A small class-conditioned image flow-matching model, trained from scratch.
Model: 64-pixel images, arch unet, norm groupnorm, activation leaky_relu.
Rows from block 2 of a small class-conditioned image flow-matching model, named by matrix and row number. Rows with one number belong to one channel. Each number is 128 + 32 x the weight over its row's rms, rounded and kept within 0 to 255. All counts start at 0. Numbers have three digits each.
Before each channel's rows are labels from the 100 images, of 14976 (inputs lightly noised), where the channel reaches its highest value: "peak at" is the part of the image that holds the peak. Only what is clearly more common there than usual is listed. The data: microscope photos of single blood and bone marrow cells.
# convs0: first 3x3 conv (model.enc.1.0.convs.0.weight, 96x96x3x3, each kernel summed), inputs 0-95
# convs1: second 3x3 conv (model.enc.1.0.convs.1.weight, 96x96x3x3, transposed, each kernel summed), outputs 0-95

peak at: top right
convs0.89:118108117161166083139111139074051161097110073123134119197135096182166083090109079185141126160097108134178102110113142134150106090124115133131218149138097150180104121121097121127110108142121118142124134066111102077121164205136129114117058124176133102071128169121139098156130142115090173130
convs1.89:131104157094105132114101086163158146061138117131162108133168126122130092090135145110120117139143111103119107160181143147072114123177156123081132173139121151137128102201124143107127086044096159148059129160091123066196145181138120126158072150160117091145181163145106128109146044132149096074

peak at: top left
convs0.9:116126120127118073039130129155130124152097113103118097133176189147085134121125147171102149172092174101092127164089113117146122105098114184138124200151097190120055128169128077151154091142137196113119144137171106123117122143127127082121092196106151132148194127088045118120157114150117117145
convs1.9:140168094131123104145213107128161148072193146115093160123183109114140168109105156109156129117170117117111159101122127153152134101075145098131090164108127153057174164098149123135089106104122117100169173181122092087106158158164150116128070154132124055100092176134116157138090172131174201103

peak at: top right
convs0.6:130131111104093161131109155097087095171081107115072084142128169154137106131173139147103158141160095158105103127060156120068167098116167087165136171097090119120149156169085125119160110157103124142184156171181141138192099155095149137089045141146136105185147069131116088083124129118144142069
convs1.6:175162085118168135075088130132085111085152114152096143151116095157138075101133064153145119112130189067128075114139108111123132134130128106142097085143145114173143151126173152116110130149144141138192103211143075089160170150090095141112092049178117071108126134106138139153087135111183115067

peak at: middle right
convs0.19:129123138143162037100115153121083121123089145127145163206121132062132057132139091127079168142184159173138083088120175117102146137085126060125176124124121116126076155151131112122113107072166081124143139089115131190117074165148135173136128120123114111107123087086160184118100130127124112186
convs1.19:150094142105094101185134138130064137077149095206085108170202137091075142107168102150109122157076157117122126157066119109134083134129091130133133131135100105112166184136147183173133143103179137102122176106178085174154135114145098154111132128145112095091166129113135145078131072184126179095

peak at: centre
convs0.8:185143085129162140119076095071118116111130137102094132172094143147134100139139069185149144115169102121135130116158134147112090170131107124157136247100081114119085097136105100128132186184154102139187076111157106130106099152125165093123102059126164147136071139135108166132093121113100141064
convs1.8:092113108087179154105130140181146155085146160120109132086176112089170131104083080100041128151127169127122128146164075099170080116128119159135071091156124147135132111113100160139192110120067115132154156161073195120156135124118126122115114094035152133107190101121157132090144134133090087152

peak at: bottom centre
convs0.51:093180107087136104139047091139072127072164164102047090181096112077130120114097139141149138165160159168155123182105109116117096115108149112142118136167128153100073131079130167149121146153139132129160148086111127178110055150134062103132089205164130109109157158098152100101111150157129113123
convs1.51:154130111103167121132111167119147152085125126165130124116132099114179155051129052148070170172142120106154112163168096095157133100101125117177173133113126168214116084129093120142107190117115101161122124162145113122164117096104180117197072103107154125107093170093107191095147139130169077100

peak at: bottom right
convs0.68:110147099033063088168128066121220154171135159091166124167168143095110097105104159123119148168116141156093114084158130101144155111155124129129166133116090150141113124092111180089106148082146178131111100128111060176138157117135115107139153160124136150138141147146079131152090142167113063063
convs1.68:117135129140073038117103104182129132107143094122074077142160171101183138109132137189116093163133153071106085115119112096107125097076130121112092124093143142125099214106095147133091179111157156123126141121112229148103139057150101105136118104169098140125068147111126120158081141123140124152

peak at: middle right; bottom right
convs0.5:124158104155175144123122123124179148103085096170051141179127114109057137196157136167096106120094129125117164084078157158097125177120159064079134119137117126141101094156147162151147078161097225150137088140149163105114134120145119124092163176167149143138148155139099173128157138106120142056
convs1.5:127152166131113106138057169147115117143098111151093133101128106100145096156126065144163145122149167143133136078117125167161104143097122138160161129194123088105101120120135172170139125087122087181103189137101116109066132074153130090103085155132132226072061107047137131117138090128169149107

peak at: bottom centre
convs0.26:163183107084161115096128106164093159142165127171116165136103096098120150116156141147149095086185135173153134154158111180133118160094110161175121094108147168134126144180125202155131089122067123099085121142105120148163120149081150095159144110103109096118114172128052078212109103127090068090
convs1.26:097109052107128193139128118175154130183137186118069128168110123118178164171180151106120137094148178094148119145137149084079153132145169110130138096116122114090163134077140059068163098120161108168094143141148147079059110083142090118144150111106132134159199093117123103130136129187115152116

peak at: centre
convs0.16:125118139154145172166159131106126121123139097178103112134141148087094126163099112105177132135204139208161132139120155065190115113102124176106109163102075066182109139096116123114110205135127165102105170113130129163108109111100144100110125105213133115119157130131173131117205173108169077141
convs1.16:108096088080126112118085104109126153194104124122136205163158172157110130127174071154152150112130119134152127090111097143037131108159170159147114063150133131097133168092144119114164108157114133145097158133082126154180169115167203101159160107134103190106084146152130165133146119190068143124

peak at: middle right
convs0.35:083149089085089107160141112110125144180109106108084164092088112129100128161143195107146119146155088140086110137174129150126089155150126143134122130109129124066111087086156125197115175121161121164166149131140153143182134125146186121128127160151121194193085144152207072074112166109090070118
convs1.35:171113113130101117191114182138090095129116083085138093124151127128145076135152111186049112108091159087145080083083120156157120111107102150150138090136135127161132116140148121186170097193148093108124108111154138164099147146091103096143089062063167197191139122101098149069101117134133134141

peak at: top centre
convs0.34:179047094135109099123106143205083102165155105179095127107091122074098113107090231163128109127062136152101192159145107085134124143137116096125095136133145153118095104111144108102087085168073106155102174161152138145153098147102144164109139161098127104121151147166157158180165148124126153118
convs1.34:119075090107119151136104103160128120059082129150133097179074077141066110099103139081142101175148130109146081198160104178105164115091171154113159164108112133132172117152090146137155141096135140173105141174098140089156163148109072131079122149142130178135144097123169199089139177085111083128

peak at: bottom centre
convs0.49:157097128128118114158127133140174101138144085136190136111143143108097110154089125059109096092149105051139081153128179065183073156099068129168154085119139127148141166122174122117091111162123145138140078118118122153129077143132162088163157175136156011148170133097140148152150124127163105136
convs1.49:103109121131098131066149077085161134090163120164056092179086100061060140137145168121157112141109135164119073159114103166149133135194132187175134150172109138209122116161100090105131083115130139165135090128141122105077117104116160098087091108113154150193166113107127144098096159132152128150

peak at: middle right; top right
convs0.73:112150148095140130170115111183161177134109135166140175099116139153099197129162134076090099102133146130141141135173099072126115193088105084094132177119127146153148135064137129150091097118042109140112126128100137147114147082089093088073137221132108130173167158192162149129107117135170133109
convs1.73:201098147123130183138166155082102193116124092179157118126115090185153121125091117114170095108129128133107151114129099091101116109093132148128097163096129110157082115140183132038099197137128088116135145152103105134176195138113126124136124151181071177111098089085183148130089088133122160088

peak at: centre
convs0.40:162098115189110127159146147101089097142143204083056084125118132126116126131121074165165136100147120134138141126167100145135157142101167063207155135107088182170112134100135097172126092101113128168200165076140139162108165095099125067122137100151090112071124152153087133164142150128109179138
convs1.40:145080105095140093145133158099111090163127201168146119125194107101085166105149146112086111093163100112137037115120187198197174084164134120063108105128105109170152124119132114111159140143117093096152197144080112134166182122082137139100093092079099119119122097109115155126135124141137140144

peak at: centre
convs0.63:148098167151170156142165112095126089135159104166088119095142083117180137181140157170194090135085131133116088168077125123152080158097174155147114168084145127188151110123135094156086133149088080149106144142145100090073099153140113126100149132118081074099149217186189148129162132119128141130
convs1.63:146136188100122121112164105124119081131182179123079154179129136096194135109106134159109131166098107170101123105142146131163145127086135147159166115141122122157148108147127152138132135186133164159191178060088082116060126113134171129125146103078168203070131127102079167132116055103109171119

peak at: bottom centre
convs0.31:110104155143083134156142097116124143147125143102165110121129125063137131091086050154121061080128170054126161108140086190081146093072114149202120138143200114122137133190123105108120141120104131167166183125143170148165156141181175160086163126134099138132160112105129102150175162150103127159
convs1.31:109112134128062102194141108141103098163068077080086131083152146132117143067135179152136162151145116111130182139136130100149052112100152167112077081125115134165112112158155137154157143081079099063106150116111091144108137128124207115139176103147111125140155174138128179203100094143123104148

peak at: bottom left
convs0.84:095113107145123113164120103081128123147135153127175171128115128169100091130106133104180110110070093207097103049126154167107114129073199168189205137075115133121124176117159115122114158125161137144112085140124126149126114138093105123149130124112204144078200142097123080153092121170132157101
convs1.84:119141117193146091117152206118137098132134141159123117097149084141148105128134136087197162203123114181121144151147168077158135165167085148137122137161139093136120139131080150165105093161085082118147112121086066119108103132141112132158144128088182117075209083152160088110175183109128119080

peak at: middle right; centre
convs0.45:103193165133159149144106077124082094113124137134065153086147139089132077115129136143139130134128090139176148170104217085142118155092141173105110117154101175157151144181133106113158126127166148100099054166150088112175114086129116136179158182120163111189107158079139162108148105193130129159
convs1.45:159162109158109156076175102173103091107133120122108105128142181167180128162157096093171122199127110108112119134129145090107101154175148164151151199078112148145156150148147061114142155097091126108134135127137132141190126198159143068123123126093139075117145169157074118180137135204107104083

peak at: middle left
convs0.36:054147134156145137088141103174112182051167124110105104106155159138157114173081102081121165152101107106122129146075126105135117153112068173121132122098098127148179196154149093170124140097147112103107163095118134111152171119181135118055115159208160101110135149082146130123083069127099157110
convs1.36:115047154111063142084122133115149152133195101124152181136134127163141063146126149080085070080085154109126124173097122134122106152138128092187119079090085156134117091110118144090183122183144156083084108126171086071100136151131091176111099144151118087115105158173099089109126152134120153096

peak at: centre
convs0.58:139127159045154124136122128146084196181174134108096130113104144165157100160109096125165141129122130114155180189127124139127108171131132146157090152199158226112113157221143149128152132142108146169126159128086139076130138122118132124144129113102116136144074142095125141149166110083067069180
convs1.58:161102150105181192134131116144077139122139114121176151089110170095130079135131179107137118190186118167096144159095163151091099130095125137169082150100159142101105173146176086131083105161124037135137124102129101204150143182153134136122100145094093107154087136079149139111161192105101155120

peak at: top right; bottom right
convs0.48:171124100162126119138146093105105157094135148101096130095139152142087167074102096113097109168098159182131165155135150110106190118137155118212158179091121100134071161138089161115096142179147111122093134095149141075113102111081128190136092155173209108094172059155123148129088127118084116126
convs1.48:109127111121128133124095165145113115145051098166133129121175125130091159141145141170211113072045100240119147172196158155159172092127153121128140096129116086124185118180153096124116121135122149128182079132090124156148149130142086080173103139164130127159114110081105136117085124140128144124

peak at: bottom centre
convs0.69:052112124115139113120118163111120108106167170152124098170156169172106166083164124124127125143151106128159106166130102104201103135111122139180177146097050136202114146132205160182123123098134119126131104140072100199137100129091164109118098132172085114094089156069132115114162189127131150116
convs1.69:085141077115143130139166147144127084069082139135143145097137091116135196111091113175117214161131119136136142141149150147064115141096114162085073166083155113094091165095144112175125187211133161095153170119114169150119130144109189115090079105162059141145108126141144119114133135076138107134

peak at: top left
convs0.21:099127159153124148171108093188100130074105153156131107064157134120085055115132106190121073162077162176157089106112152100157115120170145119124093093109109120089108175154140126140075166124108109095123178125060139181097148118124129094096096161172094117184171107080150139136089142139151076145
convs1.21:092136119137115120097124132075139120122158034130149107151100113075087146115046136173135145169140140085211104129112164178098123069132118167111123157140101169115142103146132174184124103163183127147113108169172140088135163065105129081146182152173099125082100085148129132123168137143099099116

peak at: centre
convs0.17:101169091133104103169119076153146137156144175173152102109151108139150113082137165149103121113115145106079074157076125102154131072139157120127127122057109147141057121066136124202114129166129128096045104072078168160157162078100150143112093141125104061160143155145095119129128094127148167097
convs1.17:115086107126163039108128091136122096144115143075128137138178147087113145149141174124151136094133156100110090109132162104134133158147156161131208086162093141096116087150087181142128129143094167142132088120096190077135187170110113125125082097163151198079081145112148079159110176134113136187

peak at: centre
convs0.59:143182098099157134166158133163085160103166123151157090130060087129143128120109067081162200126208132134091121092158153111108156149142215103181132102109111102068164164128151171186143102115120126141073145145107138107152141088109163144174131151124153140147109131162118137112135191121162083094
convs1.59:178119139087155172141167104132106120155087119095156084066079128092181140101101184100096074131147121105154136099086081168155069169114149122178094060147151068098130164126219137129113111106099121123128137130186079108077151144106129145089104135104179164127112141170125105114122163118159140128

peak at: top left
convs0.32:113097156164066135108145176158085129125112149159127142190141115124076156146088107157137058158117174163142136142140137088112206116082172185152147117117126139093064135143110123124108161109157112132136125186061085171165149170153132133127192153120142118152141159088125134147139185125077182187
convs1.32:158144101145163131148051126171175087122106136106063124135129152134056120124163146111145126129137167166122137157155129102080131102142147101118155143086214169128118109134062127134085140140117156138137127119243140218127097130132148122110154096169149117096167159085179106144108088089135113122

peak at: centre
convs0.37:189099143109098164167153166106097124144200172182146106120143129145200145122083176163132171143104115119113091137109109174081166191093177099100150144137085148159198133124083100171116153162094057144182133111137133150168152102167135133103119141132091139092118144140091104143140123147120168067
convs1.37:057097106169142161135078092177139060122132173126137138129130083126164136134131076120130108171184097138119076142118081144165139100139053081084111091119078118149134160121128097118156149177132107150098125144086107112101106164115093155110136122109096128029154131070146143111090096093193123163

peak at: bottom centre; bottom left
convs0.79:131185124201147148090146112177136133112163164131145131150091107147137140165094143033097168122121157145089129096100156120154106086109167049152107086131172111147090112155150088085136159140122138094083163134158127154105124134091049123108133186120093103154142120204117078149129078169128152145
convs1.79:148137156127129095138087119127148078096162099157161164144072132066143124147189156091170104154102146169118097087133094123154109117022108113121160210230115136147095160110092137140166137170126104144075110142135136115127147153100184151100121154092123155152127111132127173110117167111121176092

peak at: top centre
convs0.83:102074140116183136173140124083126104185130121082198142135107100129121099097125105088131111146059139185142217085083110131128156116065177109178193127130137092134135136149121081096161147129131125125131114118178140170145097084087051115126141138151207111120092138118116112153144151143148089112
convs1.83:160127089108176111182188120113090094120099147152123117134128131166145162078190092090243116100156103214101078115143138088079137126155075088132116151141162130156133133119084143146164133143165097130123136160176142121091081096139112150154124117099152089157133133134083073106106136113155076147

peak at: centre
convs0.80:129089077144172123140126112162150116090133063133140074141125186122111102069155103181107110136173102063111115180102104138082181113117134116070122107123155141095141139166133167089147123115104129124116113119168088108157070095138189133153121101109166080164192122138149172151128075187182179129
convs1.80:154181145105059109115090117090094131116128124120134201118139114172116214090213142152146134121129136097138069134145116127093099087099108115081117177142087161146118100106149206167102084166116113099132153171084132059147137135167151149130173090099116141145116101138155066118131141099172132102

peak at: top centre
convs0.67:085192111104121135040192125135101143120136172139136173109148130078122217112124090111080091129150145194139120167086128088133091149143122179138114151108161093149195180111165089140104144171145138170109121137119142164161108156107134136106145153161139113085075124097094178170150148071134121135
convs1.67:137174151107105116084092115133062158154101139118200158106102100157120143169101078117063112149033164066099089107107157147089169133122104102096157119163150099204159110115152152115141113074141117119147114103165075131121129071170151125145104118123105168117112100133116090107118157164073091092

peak at: bottom centre; bottom left
convs0.42:161108124155131091075069140126108126088135112135158107169129173113153136180089157147151120133130128121113107101159146154064160104145157119113121127138125164088132165159108057113047192100108155144102141165100174146116164108138197133103190157162081125140077119152166166055128138124211133124
convs1.42:163130179134124125081091136104121125141154159131142160101148130097138163122177108077104114129090135159153148098120141148124141113117094063108070090180119118182208086091189165102103106117152168169074127128135080167117127110137111121129126125068060166149065155055126089155132088078132149108

peak at: bottom centre; centre
convs0.7:101135170185146109132096109182111134109104103124111162169129131109141133046124162113179092126175201182152120114066125118175120160133124159130115175162142107131118163178132123132092154127195084127126105170163099066144163151099138136118111135171131130113134107029137145084089057156130137135
convs1.7:126079132135145168162131147135120165129121117164100127104100088154152075105139130150095141155114182121116179124124081129174119086166112079104091119113159082147165124067048104139158147117134130117128155166123112178157093089139074225138120147069174157177140131121168147108128176099152208141

peak at: bottom left
convs0.71:120191112124149210106231157127100107121111119106096157155155089083115162146107166129121125099152075133080109129175155062121119131127193088090132144160167115208131158145091099075115146136115133132154119103166165152117105157088106148174113131083196120114138150143164157091118124120089130109
convs1.71:169145129112126164169066126074146165132191149155111134131135073204146099098154179118143151059153095204122110146148124160086135104074143137095120136143145132127147158097076110131073117141122135132095123134163124182118183182078181121109149163131172127070142146186170152155114107133088143139

peak at: middle left; top left
convs0.38:070213149082147119136138159134184084082092222148159185101158170133193179168119160132169152168107112119101102135120099145094095122131127099138105101095126122106149106131136120111159162117162121065115127199105130152117108109077092091133130111145096091176146159110168102126136118119101107188
convs1.38:157141143137120184125111100092112145145154124159153205153128156116092091154172191110134136201134160123187104108090175116114134128188107161114149075104054176142109120112150162108073150093153136151062139122180087127123158144073068110117132114133130051145116115086124133163113083128162118120

peak at: bottom left
convs0.77:091093080167063117123149100092176155116135131173162180124106139129103031097148091111137170109082138095079128154157114123116111078102078103087129091134111087145101148116161119110152076161106072122137090111200105118155098104106062107104119131144176158140132168114163125143117149088196137145
convs1.77:072095117082120090083085165093083158159119129144099097094116110138149126136156162130149123159171109167122189103101131074138097168192126118080140105136104090060113130146111087155176142065178116111078147105132176084102132150099085063137091109091112117177185140139177109140115087108137129100

peak at: top left; bottom left
convs0.10:038143114122143183126095140106135111161100102086156150104120098132126116113066104119114147165165118152097154115153158150121108147087187112170156181123153171089134108123155140143138180100132119062133155133083123071169137109142154136182073118119146047093207127124126185136192167113113107121
convs1.10:205130126149105133117140085134137166159141197101061056164062099160124131155141141113131134126175080144119098124104153143142104094173124070145156125156137133183153109173181120101150134162098132133138171124128146090114167189133101182094080163146074090154148163108156099186114106136108122177

peak at: middle left; bottom left
convs0.62:097182099153062124135125111164127142162156092105080125145137135057090112130121105199194142170134120098159117162117189155118131106073160108144145111089142139090113059151140134127127121077098103157117118057063108158167092087130137091065127103188198122149100157135127160126125156119124135121
convs1.62:116081130137125089145168142152110175121163122180135098091145063149099104141053131175145124119131073123182105068147120158131187145121170113123105116107147145124074130172148123092082133174169093100130226136135156085184068086131161128113156109135110137164112120155154145129170102183126092152

peak at: top right
convs0.75:107214178152147142129092174128129127149170131093086090074073150169158099109177115168157119088093115105105162101104127089148176147150185136143118117083111092133080106123103041168148141104142151188108164141120198164158128115114174147081135173135117095135097115143139141112130127188128116092
convs1.75:203120133162123141122090159168150155165190103116145173187107213162145159103102159149162157136154117123143159086189142158122127084097130076101102098119122142112157160127193153166143137135170096100207086123159117087150083117064100102140180093103135151122115103132108160084138138124143161118

peak at: top right; top centre
convs0.20:133147148151071120112139146176092134112168110078109217102138159174106054096140095137079110131103106153094166135127130071107086064133115185169211154092119140148167111153123158082128116146118095107169087132131176111109085148115090131147129077091087082133119116110130167116127079088112136110
convs1.20:046073118136181113098118139100134120085118106093112164134183100220124159064165133092116147108081163131146158098059110140146142176142140146134137137159132073140109084085102112165134127123125112093123138162133142147190120117103056122113172100165100138086139143069114167156152092089104170132

peak at: bottom left; bottom centre
convs0.81:113184117123077101096136130184083193160112135122150122098131174146140222175166152142089100105148138122123123073119099095089140134112115147118133131128124174118159077108109129155169126113140126098075094122122161130114132126073072059118123085142143147232181136081182109127104111133093151149
convs1.81:058166117105101084100134125134115083117123112077189156097115150114146102101123106071099190143101178137122109117200094097136095120111128108072099141121138134138096172195155124162078119064139076160122133084158128155155097140142159159157103169150174151112196163073124104127107092150121097170

peak at: top left
convs0.47:080101107057162115155100130090092187110089095170170110111100151073088184174178107129129158121135154183124155113094094098131071145113165150114128159101097161108160164113113140123122154109131137115161231161114158127122133168158161165113173122120128139085148122191185105080148095121160148125
convs1.47:172172161118123117130104075092118156135069113122160097105072063142198153132128107157090135140119160143162157111098127156155172154075124097097175110089115072142115142131103163141151172132122164204162168151104127094080123177126075120070164159182076112127132099121151161120153098167160160152

peak at: bottom right
convs0.23:112180137064140093134125155153073128170090175173135105164151156133156119122121109142205154120067161110155123110156143166086104095145114172093105073073162142138134137161143147198129122076191135137078086077124179164111117164149142113119105138098160121048166137153165124117128138092114139089
convs1.23:159134116151161135145127101151150142101145168130166133086144109123116091111124163147127187131180150187081110134084107105053090202114120117086118139141114115115111129113090057115176093125118103117138187132072074130145141099120111126134138219186102126158125159100077102142160072149149076183

peak at: bottom left
convs0.3:150128114126124110167152153124122147128154152144105138106115109156054107128109186166072149181053170190136162127133078132167099109123111129130122143111081215066121129155100104122108129181085124158111127110129086155128128155109073095082119160165068125154126122063089103184150093150075154141
convs1.3:108101139131151150080085134083112098146149142068141169127118179103133118137139154061085123135094102143081162132048120137111144152188152117110125166120148140188114063111142132143115120121122120142129091107177122164150142119101213090162175178043178120088112151082151100135131099190120150134

peak at: bottom right
convs0.29:153170117191109075118182130147153199075182136156140146120153140106081116166099110092112134187142153132120166139062153100159171105128141169094118089161129133096111066121117102099132132143095159117167108103158196149146181083117120193126114163143181135069169111150085124137173107115103096124
convs1.29:130131130165127083071137157131141103128155147135148184156113133123065088092164138108103184154166103054135158107150057131131157105135137135150131080131118130130106179086112145063135075100097127111152068116150100133106063161104084108144065104156103103124130164131113087113075211149092112092

peak at: bottom right
convs0.14:154170127145128127119163128146118097075127167051118150158128067059159099138109131159105091166100138154059134191081140109135094098119097096128138129061116166131103116116104123177167122138058070111084080125170155119078106120149078046139097132128118106162094154111142157142142114120098092119
convs1.14:139140128137203130158137112126099133117136138133138199145098130166117098120116150114173154103117132120120112141172145123179115164132189104080125134134121162097143158151162098080071118175116142138093133142190191087211047147123107111195144165080188107106101135169112101128133155082090089090

peak at: middle right; top right
convs0.88:146127134168084141144116156140117104063127106135122092125155106097104130067131131121120142052168164088140124093083044072107128119155135168149166132179147111107074119159106126144100165151089122140149121141157099104112135101110201178077177121135165045098178135110103118164174163112180121121
convs1.88:169211127113129118080148139072097087117127106081125151182125151146142148145156095070126101141133063178071102072153115080154150158215146108166077126092093108123101085083104170128177139132102185100189116107093131097122165125116150151123090139100141171124106096167148131150130119121144139106

peak at: top left
convs0.50:129096149130133208044125125120113117117103168135130102070124153175078136191131152095138107088153124137118153129084142156129119109147117167195162174126121062097133085094042183109089062159130115110177096172112145136170100092167139083129134138132133127167141140122114133106127078151177135134
convs1.50:143108133160128181117146179150115162152049087165121139162173147058175159107156167108149170181094171089098166124136136101165121133173132138131163131104166154126113177126168144130091123142049149132115137217137150107138129104083112125102102088115115172124119139085132070090143100144077159083

peak at: top right
convs0.0:171116172122154100169109135016108124116101178085161176144105099100145130102167121162170143141085143102115142122118185108120160174172113182115165101142126172124085133122116192128151151158161193123128138191122149147087104129136124113126111161118070103088157120171069118094178151107171104144
convs1.0:080161181103113133063152121144147067091055077179121103118159136107097171181155096163089181066113069106119165149160136057050133118151157114085162115108126104120120183105139139142066101122127109149125106163115160078151117140164098160128130143123083110098153120134127099144127099095157139123